From a checkpoint of a small masked image model.
Model: 32-pixel images, encoder arch vit, encoder norm layernorm, encoder patch size [4, 4], decoder width 128.
Training: 19800 steps, batches of 128.
Data: trained on regions of photos with short descriptions (Visual Genome), 203450 training examples, 12.5 epochs.
Rows from block 3 of the encoder, named by matrix and row number. Rows with one number belong to one neuron. Each number is 500 + 50 x the weight over its row's rms, rounded and kept within 0 to 999. All counts start at 0. Numbers have three digits each.
# gate: MLP gate (encoder.blocks.3.mlp.gate.weight, 336x128), inputs 0-42
# fc1: MLP up (encoder.blocks.3.mlp.fc1.weight, 336x128), inputs 0-42
# fc2: MLP down (encoder.blocks.3.mlp.fc2.weight, 128x336, transposed), outputs 0-42
gate.75:505477491512565439542480522618419505420419451567476489542621459524478471507429412447452489518547466541486474486534532575534460426
fc1.75:562401441546562482571525506602432563461514484481446534548512533484464543477522453382484589509494506566468510528538515474417471502
fc2.75:502554491416548512445478482560567540515553510430420610525456540429402456474565589585526593463410507404626500548484477434416552471
gate.76:510548487539524469450467535501465446506510472509501536628367477536483516549522522380494466573470481515440472593540569436474494503
fc1.76:422495474538508547646505473560420541479468480499572468492576558458427507411476482548515518511565558472494483428427516551535497476
fc2.76:538541481496585551584390529455427516536506476541546479545541569526455590497564460433493515601413516462581472541440539507497506459
gate.77:526513493470484495520481587484454479500480475551506467504571519511571598493563453526486503469503544494529533568506501527476550452
fc1.77:623436546514564512526482514407402504541586579529519479441480514509476498566549524496519525488554529534599435508548480440492441438
fc2.77:444577485563445501561533496502565455543604458483498343537444499442537603497527510465468507505485572554546489473531450490481534487
gate.78:489505521494542478507474463561482511528412464496444528521663572474436503474578439399523533553365444439496529395511440606488460420
fc1.78:535486459474474481411529472442461475502507601545461567552524580394444475470548560375413528519404410510531521528475404534453426525
fc2.78:492550516408393505594552598546551454603544546484502453555455565382457444477539448511516466497534643510549572553457475431444487506
gate.79:477551468612527483474553519389487541526480492515403508582394464397475444437590491409422484485511511443514527539499468441547442515
fc1.79:500512499417563507500514446560460503495511511631502566534411550401502454408506476480424466512464498504457332419493530476546450471
fc2.79:529518479520426574501485526419509537579584470473573496496555574493487550484486513453491402514568476457501467459494461490465456432
gate.80:506450594487498494495490536540480545457480531483557537474571510500604543530541478559470485542548551493510556478472479555424481534
fc1.80:516466567520459566518500562489464562473431508571442512452502525477572540501494423532506468479521584518528548458411479585433418556
fc2.80:515536404502486461534616415572550450585545503497430471488444487460433572512546635603578587548531535473552501496439499459523490455
gate.81:398449474469510542401468472532512550385541471498502533536459413436559579475584511580563470557468533424492429538530440453487550578
fc1.81:489490534547516400556444486538519595574382494598481487485430508423432469470524503518535577446555491523494482480479488428425409483
fc2.81:483423414558520590479526494534430533482514530593473450505518439490566528453513542531534563625488438581471465455574425458499428445
gate.82:474473452553415617480523559500469542543423481505469473490483479427534471441541495464556571476426632531489595480548539550540450498
fc1.82:422522497511526434520561453413519478454574589435506551496525559565495541468453535483486515508502501446452441500497486519465515558
fc2.82:471463504578485492435535558464547513509520550555377496516535538466540525558461527538525614467509543522480580462572539450476459521
gate.83:540470499519438523564451526514442453447485537521528406518477436535620586546496485503566399517527506491444559478482570520469448503
fc1.83:527528495492549502471498415460509509585547479466475494569568537517476515430455556526357520446460446509509426541491417501520487476
fc2.83:529465451491456526553544568489451418490503586468524490568467429524523575530454433520550532403455603525499458498499531473497446504
gate.84:490411555530482503478605445579581519427482501447521445495499493473479475488487495524545468558551401421405511534525479488484528484
fc1.84:405566582428510430475472535436557598437528494515472516545533416566566497500566527443556472438424562535601498480527504501516441507
fc2.84:425542606432467375505532546514545535456470487555495527456517467533555448468540578462500451437471560561580504390488467530515468475
gate.85:630404468430502452459535514538446572497624452490520552440552491599575447495469483437504460448468507533436539506460598552489502507
fc1.85:435598510624445453504534455421540449464453518536466402555437524449461604518533492532552485504547571544494470487552487505552456473
fc2.85:547334505466484542454402488549519578424553600581471491574579508542589452560494464529517521521544493512469480559517533417431504465
gate.86:453501462545520524479518565439468540521428413397557493536519501566549509565489451412606440541481515588488573488513574499449564565
fc1.86:455489427449493556450553432500519558492410460501488553553431536405515500610526499515630532425439548449577581501557463520541539484
fc2.86:599516500531469431474463525411523496522513521450556412404472502475537535402559487474486457556535507506470493458498493484461447543
gate.87:420404510541471480513488456443598522543481433541487443541537450596512450428452551528518537476536559413463555505510480460501534529
fc1.87:505414500528485494484440455481567542548565454555534458520460414665515491465477452513556545488502561393438526541475531416458511590
fc2.87:647538544402480479492495454466433467553539567497486479439512481459521552427521511500438462490527513517577561509456470482537519465
gate.88:455601528510424535510467461548446516495463490527522509435536573540398519480537419517523510492436479481487486512489523447482481563
fc1.88:505423471556573496390532490440632476571517502554533498479467528477518528521546643519443442556600509440511503494536479516503481462
fc2.88:525478461491415506469500427494401421547506528532470483526457595477477550425480462489485421506470538562541544539531539429462458610
gate.89:486435458573523453468499423494526569455405493567520356545539556591543504507485454435514454451424558543438526517592408519553561475
fc1.89:409567487539523434499409533447549512522393516542394463415546425483540560449565604523501506537497436480507511524425514474535426445
fc2.89:457418539443509463453628502433591546561544477584512447555444448600486377512531481462465475548426510579541449387506427500530522490
gate.90:560444512549591456510523552513481539427453502565508441522512478505495539490504480427523399512502566545424479400518559552504483532
fc1.90:600451517526563464552488484567477518465468521528418521552495551502552495501487428438556414521529498538463493378538449522540493461
fc2.90:516483456364468515475469500430525552547531529439554619509438591454471515467593493512579538542395548385598524520456471424452500520
gate.91:523441480483493501415533533444503476536524543527494535429489490464467434441558626522557555541582546548382397571449562436462424553
fc1.91:408516484429479481497444584523456565454537456510555530504439428486427507518514383539439504500458455524534464529465524477578597463
fc2.91:547399506553475484507572598552579539489485562586367476535469511507560364620491545503519495507541551516485567550494615508471468500
gate.92:555371565525505550549502535562486507436518457455409496537538532401553455458460497432487526459537438387561481481486540481514394484
fc1.92:616495419515535486520427536540486498441495478502453464616522503465569517424487538490580465561557486316535459509486506556484463459
fc2.92:531385519452492436517516518525602489429534417477458505500586419424552487548573361403408556477432488536553576555465480446473462462
gate.93:387539438402510530581536544462566492550528436573465511535545479461528484493621470531451547515409514563478465582586510564528546564
fc1.93:377491478479525550474575558487548493556439460533493511477520459459457483472480447469461539492426523535499553544550524543499520524
fc2.93:545450589475537510463514533509435441530334558476544488540516441487489512437491488564542499460460471522497472531430565545497456515
gate.94:509409495476558418504497456478505553560511591407504508477504615487369609534459519467485575413536562335504538483457467499490472476
fc1.94:588532523542469509393421465458503500476479471525422493499507468551481536480384444647506538514600484557492517474479469569479493507
fc2.94:503376475458518423537547476476530573502446563538543496527557532483445522499477531549469515525504546460418411464533502500350480464
gate.95:489481469435426470513534514485543472455402454456579474507522482521550526480597471553517393494507561613394497436513419442515542535
fc1.95:507490519482430508560544521525526480408438457437562547455536515577505579412520411567535444502476522554418548418553420430426505558
fc2.95:556552499487487458550470451523468446533611506502400504504397573402501509465548536566418571494468580408535517571471573519465548486
gate.96:579516495522523455453405532484500469526571594459509548512556530466536462417466461529535446535520544513487552504576572591557570473
fc1.96:471519544556413384612486409472566537512579487500469486473521383524544519538558555455419542519559455486566484463496487530542464474
fc2.96:501551459536545484495455605480498587449560434543583437513541443463444517368455521593512502450464451558549441564521452473416416526
gate.97:490518494514519518563498566562631491502460542520537559539532541607528491584477473449569520472479469414490455548481482403492517518
fc1.97:506525470457428596534509461536503513621530440444491466426549469549475498565466459521457525456573486615459562447566508558433449411
fc2.97:537568487557547507534607465492450523425491517460596538439521527588466406514518518537477398420519472520437503548461456512473509523
gate.98:544504505562462531486503463505424429445468551594591495559557522497500443491458622512517491468531458422488528545553529630440464494
fc1.98:487497502537610572456532570573513463536559582506574530479440525483471437582455566524526481468448498471483476493561505525530457412
fc2.98:468499490484538464527534614492556551555524407422538441521402458515452518542418520490471542561383475409514531528575485431470501423
gate.99:553489530521540604416557380470533564490403487485552507491500419562427478474412589520551495478465526476550518549515462464421546451
fc1.99:601410558475469510407502383471520517486511485474535514497503421527468495539440550511507444490524492521525512586569416489491567450
fc2.99:506572566507506412513455607553548425503511445512471501570439494479526586519592509519443525526465454482453412521500582538566586429
gate.100:492494547475456490425486469545460459485492490476457519554504467623490495557476465458575503491452589510502494535425496518590541516
fc1.100:413467556455345488492435525576490496530558431417594564520590562525438527577377448453525519520564560535462520511405533462557532514
fc2.100:508534524524470482504597510413569499493528456528551541453490564444476553497490629538498476519552484498467513415542495506527432420
gate.101:543533487542484500461468468485480515609499483507544408522546517504547526457485554474503439524506560457518469567517561513487514460
fc1.101:486476421478523554515556472467491606503501517490556490511419403441591531542435503570551512441437528626510451485515464456603555545
fc2.101:557594392405429516524481476417389541518472462518554449449542476559571443493510585493501428508419489537562489583415497556542508457
gate.102:493546452460505443466480559512557505542473518473500602607513485457493537513463557486502470519590468542583503544512455462527565411
fc1.102:569473487524566475475506474523515549487545520604487456441495503511530450384505461506509575479457464512463530458499552560492449530
fc2.102:459487465497499424480575585524519529513610484518493580632497505502492557522525519437498499393595511602545458495429382485530501417
gate.103:501468456511536460539403515405473534470428477548496493503490513393511538417508512481512571501464520474427428565516510414465506490
fc1.103:570455519577551445460420493512472567448462559483497468454427540435468547425536480483459492473494505534421414471478485524521439422
fc2.103:561570471444515529433542517515491405560466437450502477527574389530551405505543538544464433598518541454538548488409543558526542554
gate.104:484537536478394517544466609443562531542475478482420486557563451466490560510536419498554578468558418590555444490510510489440411581
fc1.104:491559494526529552524480509472366457532457567479577474447531498533586455447489503489472535497438566497505454443446529534510570501
fc2.104:549513399505476531515464514381479509524467607585503491479477483430517524477501538431531484405549506567504392527431478510503461522
gate.105:364526441483469508516453530476493540492482559512596520435433470557513557444493515525588503511571477523517582430536411455487543572
fc1.105:515479435537457456488561524469463390454511519490506438483567545415582458573498577478463524515388463561469490527508555579441440490
fc2.105:477460427424532535458398504495511622388534600590562408412522514499622518512433513538578441543500479585508550454519502459534499473
gate.106:572543546572536578529419603593422583554505470468526468525560581536453445576462515403545459447474513484523532546454498517515471466
fc1.106:511446507540516464563520417558511422495466510547569561453480585450521523438550469480538479554524582545475535540470588493530458426
fc2.106:526448509537481561609582531547430415508540459532413531565504494547465530511513556480569540509481529538429408564481467477472455548
gate.107:551405462616506448454516529484558414466559520557491498657511526542506460477560519472426537519502508494472506383494454497495526524
fc1.107:494567457463511527572509501587454565521454504530633461430446416526427544531423462529581525497468502469552448509474617515489550449
fc2.107:484431500471532462513462527485556527416541537491590521538488470555534435482423553442482452464470441528477517434516486532485508439
gate.108:465511575392560553510448486487383516452496517451406463460490526526485481519527554502422526491523417525531371493449496552458474498
fc1.108:498501559320549543472487457523376532465472501428433507480514537511470511553509532528419467499547456490526392464486456547453494588
fc2.108:521475477493509510447542511480537555568400435421501525546528465495564536510420463448502474516516610388485565422498553479493480510
gate.109:526429449507586493495448526562565495482498458424380503453479560486543434559460432508469516396449487517430559447595450543543502507
fc1.109:569505457501601557507517499503497483514465438480596499581551480604517421528438463458525470417525518553538530466576587449401498520
fc2.109:490585443573449472495404554540450571481473543528565523560572463499445559438561546494480513513532589442506506551453559436544557461
gate.110:417482415491488536456475512489454507519550456522446518473449437386501599476556576538487520643509602536505559594459573481478415496
fc1.110:574572541467504486469522532536528506487464484506586530553494588573474392490526425477512441381508433415484424458476451486413513545
fc2.110:504449527569466432540571491530561507381645543535471455511498482498535496549457570466501471562600527541504498532488593543558448508
gate.111:433500530498532488590423595532554507447502513532506458487586491406398510553465498532494558529557505535535515452510512472438459544
fc1.111:502390492493432469579525469546516548534446531510552495541608580430492525497435546480539518526554523521544570463556430480494457544
fc2.111:456538444621558562481522491482479464434410525436543505516435538495432580428482463533483454501412455455481538492483517566529516491
gate.112:498510555518502553526499537479567427507441440543417545551529544485485485470489462516472567481513503560475490434513361536548560475
fc1.112:571450517502526428500482499552405538491511542466523527474413465510448524521520580443557472469525543568431479560498508533577450463
fc2.112:458469419481439496581560530545573406479606477581480527587469423445539489512467486469602481532514506557350515493456527473564474495
gate.113:481533503455568381552502522541518371576454528523504530457399474607514526463491497518503460491409520510500452562492504459461528484
fc1.113:480448530484438613444508543517396547378516507489451555502519516474466461519577539499492570537513482484522552450451513569596497519
fc2.113:527456530533470397521465517471455510448500514505571481519438496588552505484483447469512470521523537567520437623521558495478532603
gate.114:486454529512425642556616519472579520478481525507561582481385550471556539522485467402587511476553473506475522446445486389386510549
fc1.114:537541544489543525452407509575505435540502386503476421526521523570458378476542514561472476562541539501458526546532586544591497555
fc2.114:528432390527487526499499490458420579458541573548529514513499431447474591503498551500394501498465479517453429514531348521569580504
gate.115:411557535524488435563575506538525480410498619412448564561535541494393533510505532490530423523476514453488497500474424534561554507
fc1.115:474486401472488638414449531464447406502530353525530448484467420477546487472569463482490526507453513558512526514553508525538477447
fc2.115:474522530511547406564544464629471422547568528455438501533545522409532468443546543487524527567565519518488519463461528543513545546
gate.116:501482415521505538514409452472481606519551496504533396505547466499483521537499569526476476440538578488472497533522540615439535475
fc1.116:465456414550438412482458506521501515500497479467488445555502558520514474560531534533469502506514533460547585464461494539510491545
fc2.116:358425537494442476501537591519542498476469458521589565524446537535542465490506439441496493477564437502546605450489497524450514513
gate.117:500490494455534500505531568540523404423495550450542527483442526610545497507489517446497545481437485511427545555446475510528563549
fc1.117:525482439576507511437453540513491573528509414573493472551554501394506590456546505498486443487556531511544495517462520488498459481
fc2.117:603598515528501512501492588563537478445397591476487506516491612536517454416479583520533571502470514514429475562476526466468485493