Rows from block 3 of the encoder of a small masked image model, named by matrix and row number. Rows with one number belong to one neuron. Each number is 500 + 50 x the weight over its row's rms, rounded and kept within 0 to 999. All counts start at 0. Numbers have three digits each.
Before each neuron's rows are labels from the 100 images, of 14976, where the neuron reaches its largest size: "patch colour" is the nearest of a few named colours to the mean colour under the peak. Only what is clearly more common there than usual is listed. The data: regions of photos with short descriptions (Visual Genome). In brackets: how many of the 100.
# gate: MLP gate (encoder.blocks.3.mlp.gate.weight, 336x128), inputs 86-127
# fc1: MLP up (encoder.blocks.3.mlp.fc1.weight, 336x128), inputs 86-127
# fc2: MLP down (encoder.blocks.3.mlp.fc2.weight, 128x336, transposed), outputs 86-127

patch colour: grey (64)
gate.75:504562561480441480453485530515552482536424486515505531436407471450580469445479462366573443508575498531510510508571540417430470
fc1.75:463570545518557450505440486536504547520462477544550493397510505349480487424441484451535435478554615479538429549536526450522454
fc2.75:528487554519445520463462544515439514528495529455534462545523488512533573389535513462466547561501455442472533485460501480501546

patch colour: pink (28)
gate.249:453458534530515553527602475522583521478552458498447495432480415508585468498586510546550508504426472627560542417443458419454478
fc1.249:429437526536513431465516518470494415555431511577580464509503526459517554524388516493527440434588505444407448514406515460453442
fc2.249:416563405573507486497454571432521516477535474503509573492512512526455469537523597486463464457472536473468589443618479509562656

patch colour: grey (65)
gate.104:528520512487476480455534555569519513622484483510490490412537560533404506526455496466493550519484398487514488589522463424488497
fc1.104:456474420492511516433425458488478529501491515473460415547564453506555484502535464537479533577470637588526616428512558556465482
fc2.104:422498523500610469512515475590502539541487443487487418486450554521592479572558503520519461440470500548559605573547542461442517

patch colour: brown (67)
gate.335:491416560523534540443453546461499450476363443425485493618452504560463415556439505524499517484448472458441526595518457564549409
fc1.335:496476548502579543382473493521507482529447529503515553499476530526493459666383458499548486482438543480481562633428517526501368
fc2.335:573515443486527559465527532522537517579555498416481475471448460422558433531491508493515505371403499556516507557477465371512460

patch colour: brown (69)
gate.165:477362573488479520490515479512531520499582539490611406469506433445486522473437391508508493497420456517645537448451539475620521
fc1.165:525435477501518571482456479528555494520554537442512516429492479525458488463547367600546537554467472526602492473425507521565520
fc2.165:475601495451457486527565608493526433460464555519369508516600458567559553460607543476500503550435514530438468561506545445487455

patch colour: pink (26)
gate.188:517486552465552613547499477509539443446543527440408573525378455486484545433566543413501531550488488429521596518499477454409475
fc1.188:429540506427421533525508600446523370443524560487421519462477488512461519473528472431500541514558413482552545442390485569556448
fc2.188:392602500514486622495470510515540436483495521457448455484467523551469484405530514442552474481511494407521516441406566490469373

patch colour: grey (68)
gate.297:485393465495514487574457522433463333503533520502508469485468465495548524462457545481550427435590517445389471566595453405441475
fc1.297:493520577502533398492489454495469461478553496456475532463418453482531516522495544405529429450515424547481463556458554502522437
fc2.297:545487582532476523441481551530476561608409472545447543555464504531608471483509491511455533522455508550501457426502479382559484

patch colour: brown (62)
gate.287:427400431460506445466445455542569519467552508578505489460605408461552491469456446543474576505539544611426556535535575475481501
fc1.287:508589523476496556556512560459465466510555536459435514576475456478493518419442568428501446498390588500572463403587509468500482
fc2.287:485463468474457427498460535466504511465555432492532455395510566544476442475461503561478530477493475596456518544535427476491545

patch colour: blue (29)
gate.182:437528529609508478532442450486518499409494502504561491463486443512486474378492453547471454489603505513513541563579457430487570
fc1.182:502428444384531511518577530414540437534521462510524472598498526538488551581476535404517566485425528472388479433430513504593442
fc2.182:521464462482455509593346609481514523488543395554551480478470430492546452501488467498549509588552521518504477477471537536525528

patch colour: white (49); pink (32)
gate.87:488518487494521469457439478558545492492468491401481552518516498524454555604516474532502493570561551586485443415558512460456509
fc1.87:529492439520548546450511469524536432473430441501446563486484446464481475550539493585450473547575551530521520524566469455484484
fc2.87:507482575446533426511467408508478523507474437522568475550469588444493559535418489557608425566537480456485521475626597475507447

patch colour: brown (60)
gate.269:518511615546574452471577496453463576597526521519482471574476449440410523423483394489558568544433401501525469488544507559555467
fc1.269:544534505576536439445459500473480480553476539522535540579473491322545450434442445487507574438435494491516503508543580509534493
fc2.269:554479433526433596506422387541523461496402421505571525428450583534506459436511535610487422551554554538586529512476492436419615

patch colour: white (30)
gate.203:487521570506529600512545476528567390494494529585422471510425463525451482493550388511445435470530542525522535505543525455528545
fc1.203:503526415486534514554488448488557523487606555497448490534505478430550508484549529459537479516501524626503538462554566461441523
fc2.203:535572467494561449529514469428498572521460488398452585518423538384541439490459498502538591504552549498594515417466571477519537

patch colour: brown (60)
gate.330:458524464515463466495558572423476453500477564466447505609537470515515608476559556475516496455506532532436448497577535442469519
fc1.330:542444500440507548573468457533484493496586445481530462374466616577496432512486453538542513561462421495595496482351528519438488
fc2.330:492583512513555428523439595488480567458458503426492507471494486541522435518581521597453509506500504511563563510494520521514514

patch colour: brown (61)
gate.105:629429612522559509469483501621470519561510552570420516447442520594485495508474448522457502561471481508519542524516432554384445
fc1.105:389489390568514497474495537466458544457540454452504492434440597451484497378475456454457526544532502562539470491448532580491456
fc2.105:570467549477445481538484489557430517584529569521550496525478599529403572464490469477459563449526475544500506520564478544401468

patch colour: black (39)
gate.254:433497531501508486560561490565561514487510501436585508593560458490445537531466377492565519490448613503528490495492529499423433
fc1.254:391478533480493520560446469594413554425496518480533471514473473592537470572578535484499519443448408444544447454435483575543543
fc2.254:486561490508456489446500555442559558464522565566564477477518506510454443394514467568385541468541603521446516569474566419640493

patch colour: brown (76)
gate.173:489544464485523485370504500519535500471515570501480458555499452525423577612513476539488603455505534549408555478514478593571511
fc1.173:536463502586498455571413546468497482466528436569502458506532550512501542408423517438465495489425501522619546556510563502449461
fc2.173:497603531496554437550510497484511546475454464535453499569457355552532482416524515550506505549585431471480474524441555561532515

patch colour: grey (64)
gate.109:533490547509520507520519621565609538483513546534518553513559477549524508508553558510511547417495535497449408433437494490459558
fc1.109:501499476486570518477526620401519530493451407495502482468449438535543405516566595439522425474548504604539485433403618474448531
fc2.109:481447494517465459548520460488541501531537454460505459413527506411413530521477437522558534589457480460540577541517454475548443

patch colour: brown (63)
gate.231:471556510470401487454448479416450447540563533527447480576499487470487609443464565568441549445489484433530486469466464524545536
fc1.231:485480497409539491561600529514622649524479462485502409464555518407495427543551420381451440444501551537547478352496505489447519
fc2.231:502503468507517458515484504433534504518458533509415521546439466423506519379443446484530459537472428580449511441463486595532532

patch colour: black (30)
gate.322:390446555540519496477524512506485486545473547561571420560493504381499437509487385443487513610515511524521550439459410464548498
fc1.322:475556396489442476405509573449477515497495426426449539513520465461514461526579439553543442518466442497536512539464451569506478
fc2.322:545532553520551510439464468476527489419410517534522489560544525563533577466545583497555504531479609505547477454432526425542470

patch colour: brown (60)
gate.326:483447489466541556547440463541499521637554546563526452568477389460459516457538584513400568443406493493523561514469481505481417
fc1.326:529543450412581540495495424513495468549493556568491489519465344497418481516537532530439612431446500516496472508544458504507502
fc2.326:450588504535408478417505475476525470472476460523438559485499568446584525519493471435598453541496537454463481441540493499615583

patch colour: pink (37)
gate.310:468508457566493543504513493525595407511558495554483548414411438545557555529561482545496499599466484482388510449464470479529496
fc1.310:533520487536546495540504509422398487489420485469647473494605527416439454551525513506485499434434506520453445515490463526479501
fc2.310:495479529448550491485478537485474428583561518527631458490611452498466484541493489483389475552530457469414526542484516579537434

patch colour: grey (62)
gate.155:518474586491473509524477450488511509537535423435508521513426550504582550429444512509589535470445502487534513530449554478508477
fc1.155:489416443600441489504510443510525501543512542540547504548517478500403467467575496445510519564505518502516490519525446511481499
fc2.155:551525587437540547497463477386523422572504457447587601528416592445564556451513526518540512450562502512517471462502498521528475

patch colour: pink (26)
gate.13:476438474568489503533481501515450544530455485456521467497508465494478508518649369504520474523556536557466574461392493551536460
fc1.13:548542570388499470559569513507504510431540528479460498433534467434532475455392648538462520515494481462530484503572523479462497
fc2.13:537573553425529478501485596492461415560467518438462490482533461457544535594451484469452493597476439501519503519463587490524479

patch colour: brown (84)
gate.274:435446505604477463462501525571503510466510499420556424493494468554488534555484428575521434499443542542421462482531550506541520
fc1.274:492440541468543476547461495479468496475545519477402560477516459533559491505531433523524525455530557525406523570456432523556448
fc2.274:526535476424537522516472441459478494485507491486500598531575553515557387477491523570466515429474504396526600473467510468516525

patch colour: pink (30)
gate.294:500516544482476552569395476484466509470495472464500524533509462518566473404449510652513428566475450533474560563519528532555445
fc1.294:460501513525630483541446541506527555495593480525471542485482496539505570427482445460515493556464495512490542519510481476541462
fc2.294:519435539490554481446537505549474485592637587527589456535515562516539549491548479467475510503449431456524465586425464500504421

patch colour: pink (29)
gate.251:485509544587527439473462465552588465503560517485494470410483504359534454459498449458619467485502492451552541462579455437490548
fc1.251:405440506524484524515546407579465530431577498497500515433462408518489465426538341473486419466529455495580461511462461469505392
fc2.251:517488518501478516509520442492470532582520535498403532451493507510540490426446451463548508445532539490488502503552474441540524

patch colour: blue (25)
gate.67:476477485447585550418538540414463529421469508435505434667560442511532480565534468424545482513484441453526533609442561609500491
fc1.67:499498536549426506467532528492531524483432551569567568426507469445464569421487421380540568475552472477552599545422547538488541
fc2.67:517452407443481481532530475433484463485557470503403529545530508566552433478489575512473481497508530549418529402513524500571486

patch colour: brown (60)
gate.212:593500503499474576459534523391491475496454557426468500482519582418454528524476460451549542559568489458533458562586466538432506
fc1.212:458520457520520465499506440485495474459439472545544349394497511511487503490485524532488460488457581558581468529514538469448538
fc2.212:589509521487517453474525529427528526453578521446421586539395600497508587515540504408473486549498476441473453498502486626489581