{
  "horizontal_flip": true,
  "encoder_norm": "layernorm",
  "lr": 0.0017,
  "orthogonalizer": "polar_express",
  "steps": 19800
}
Rows from block 4 of the encoder of a small masked image model, named by matrix and row number. Rows with one number belong to one neuron. Each number is 128 + 24 x the weight over its row's rms, rounded and kept within 0 to 255. All counts start at 0.
Before each neuron's rows are labels from the 100 images, of 14976, where the neuron reaches its largest size: "place" is the part of the image that holds the peak. Only what is clearly more common there than usual is listed. The data: regions of photos with short descriptions (Visual Genome).
# gate: MLP gate (encoder.blocks.4.mlp.gate.weight, 336x128), inputs 32-63
# fc1: MLP up (encoder.blocks.4.mlp.fc1.weight, 336x128), inputs 32-63
# fc2: MLP down (encoder.blocks.4.mlp.fc2.weight, 128x336, transposed), outputs 32-63

place: bottom right
gate.102 [125 113 144 110 132 129 131 109 123 103 104 130 204 103 102 124 175  92 139 153 132 137 135  45 125 125 112 112 155 135 145 143]
fc1.102 [144 160 100 164  80 132  94 165 127 128 175  89 122 146 157 130 126 133 151 147 151 150 145 153 168 147  90 143 112 107 143 103]
fc2.102 [116 112 133 122  98 133  69 160 125 124 113 123 118 156 139 117 143 133 142 149 141 104 156 119  93 131  81 133  86 114 128 102]

place: top right
gate.301 [103 127 126 130 128 117 120 121  81  84 102 156 109 136 104 148 108 160 104 160 109 122 156 149  79 172 109 134 180 160 114 142]
fc1.301 [135 154 110 150 107 128 122 150 123 157 130 108 164 144 160 122 122 122 144  92 112 122 128 132 175 103 158 106 136  77 139  88]
fc2.301 [144 147 128 131 102  90 144 152 169 168 140 141 132  75 134 146 170  81 128 130  90 105 146  92 106 153 125 122 132 156  78 149]

place: bottom right
gate.198 [125 136 117 112 115 121 138 126 127 110 139 137 120 134 102 124 149 122 126  95 121 132 103 125 115 136 199 122 145 135  79 136]
fc1.198 [133 115 149 174 135 116  85 131 111 157 109  92 144 111 151 112 147 116 127 145 110 123 136 112 124 109 130 151  94 120 122 117]
fc2.198 [129 111 135 119 120 146 138 136 124  97 134  98 138  93 138 165 166 170 125 121 134 133  98 152 116 153 126  92 121 141 113 103]

place: top left
gate.48 [107 103 125 124 177 162  89 137 124 109 124 127 111 139 135 110  91 113 156 142 115 177 159 151 152 144 152 124 144 135 145 176]
fc1.48 [146 129 104 129  93  85 182 119 140 150 129 134 131 132  83 137 124 164 115 133 166 101 132  84  94 134 116 114 119 159 116  96]
fc2.48 [146 125  78  93 113 117 161 147 131  90 133 108 132 140 146 106  95 129 101 129 156 126 133 114 127  97 143 116 152 126  75 118]

place: bottom centre
gate.272 [114 132 131 112 133 107 126 113 121 156 148 148  99 134 102  96 147 120 144 109 123 145 109 120 105 101 118 139 106 124 120 134]
fc1.272 [128 139 175 119 108  79  86 122 146 133 155 138 139 111  99 117 134 151 134  93 118 143  69 145 125 102 161 127 116 135 118 143]
fc2.272 [199 125 133 105 151 102 114 100 114  96 120 115 172  70 122 121 175 111 131 124 121 136 103 158 165 172 133 156 115  97 158 142]

place: bottom right
gate.99 [110 160 147 111 135 129 136 163 136 109 134 137 137 129  74 133 141  73 114 121 129 130 166 144  94 110  91 124 140  98 184 140]
fc1.99 [160  74 124 118  89 158 116 135 106  95 133 101 102 118 168 114  84 115 131 131 117 160 153 104 141  47 103 137 149 139 153 117]
fc2.99 [ 82 153 117 103 123 141 156 171 126 157  90 143 174 135 105 117 144 117 127  87 147 119 150 133 113  92 131 103  95 141  76 144]

place: bottom left
gate.324 [ 96 127 164  98 114 123 132 124 139 138  96 122 191 112 148 169 145 124 134 117  89 121 141 115 111 129 125 136 114 105 127 101]
fc1.324 [107  95 137 176 129  91 181 183 151 110 118 143 136 127 153 138 121 130 114 130 135 124 149 163 137 129 144 146 155 125 122 126]
fc2.324 [131 123 144 105 167 124  70 137 147 100 123  80 134 180 111 111 151 153 172 146 159 111 131 112 130 171 140  72 139 136 120 123]

place: top left
gate.163 [137  77  84 116 117  98 122 135 102  68  85 141 107  98  91 141 130 167 159 153  88 133 121 133 113 122 107  87 147 129 138 171]
fc1.163 [145  96 127 166  81 121 138 126 104 165 128 148 111 150  55 102 141 154 178 154 124 135 143 166  90 141 130 114 120 151 123 124]
fc2.163 [149 108 139 126 134 129 166 140 139 178 143 152 122 151 138  82 130 133 159 136 170  95 135 149 102 126 105 113 147  94 116 145]

place: top centre
gate.283 [125 112 126 124 115 180 127 137 112 117 132 115 167 151 100 142 135 112 115 131 153 104 128 125 137  97 137 136 161 112 121 106]
fc1.283 [162 151 136 128 109 127 174 102 111 124 139 143  92 112 154 113 125 115 154 119 155 113  88 123 135 185 105 179 142 137 108  95]
fc2.283 [128 129 114  93 151 110 156 147 141 126 122 116 152 147 149 150 133 129 100 147 153 125 107  72 171 157 132  92 137 144 142 119]

place: top right
gate.242 [131 151 118 125 114 130 137 126 135 118 121 116 138 140 156 137 113 143 157  87 120 139 149 140 114 150 176 143 138  89 109 134]
fc1.242 [ 90 118 110 114 132 122 143 129 131 101 120 132 118 109 145  91 106 145 138 109 135 115 130 123 112 131  97 140 125 100 140 148]
fc2.242 [113 164 153 109  94 178 144 167 132 119 124 126 111 126  92 146 131 170 164 114 121 133 112 173  89 140  79 169  82  96  88  86]

place: bottom left
gate.317 [127  99 116 125 105 116 120 133 150 168  61 111 128 153 151 117  97  95 139 121 126 108 144 128 106 131 126 101 193 152 161 129]
fc1.317 [148 156 104 130 122  94 114 121 148 165  82 124 164 114 159 125 131 127 137  96 141 138 156 159 125 156 109 114 194 139 197 125]
fc2.317 [153 156 130 152 138  82 101 112 164 109 121 119 146 106 117 123 156 126 131 154 102 162 136 136 164 152 104 152 147 111 128 153]

place: bottom right
gate.194 [154  84 138 140 134 128 119 126  80 113 113 151 162 107 136 134 105 135  93 110 116 115 154 101  91 115 147 129 145  91 134  68]
fc1.194 [123  98 191 101 189  98 118 121  78  99 119 151 111 113 128 119 102 139 116 102 154 125 153 114 139 129 153 120 152  99 122  78]
fc2.194 [130 119 137 128 164 122 114 113  81 126 125 130 112 104 180 133 102 152 119 121 142 124 164 145 152 148 149 144 137  81 143 100]

place: top centre
gate.149 [163  99  95 119 117 104 175 157 124 115 165 199 131  96 104  90 130 149 192  86 155 141 141 126 108 120 106 124  68 146 130 139]
fc1.149 [119 123 140 137 119 118 177 137  93 141 188 117 128 108 127 124 113 110 123 144 135 134  98 117 125  85 134 131  78 106  88 144]
fc2.149 [ 75 150 116 142 115 163  75 131 172 111  98 121 122 140 141 145 114 121 108 115 140 127 113 132 138 119 128  91 187 122 156 165]

place: top left
gate.135 [196 114 105 134 143 122  98 118 112 122 111 131 106 128 124 105 106 122 167 153 138 135 137  99 128  96 155 117  99  99 144 103]
fc1.135 [167 134 108 145 137 173 111 124 100 134 103 136 162 116 117 134 128 147  95 174 128 138 135 120  96 136 129 131  81 120 142  89]
fc2.135 [150  83  68 131 145 149 105 158 154 122 121 135 126 139 150 112 111 123  87  79 146 127  92 130 105 121 103  75 109  95 112 135]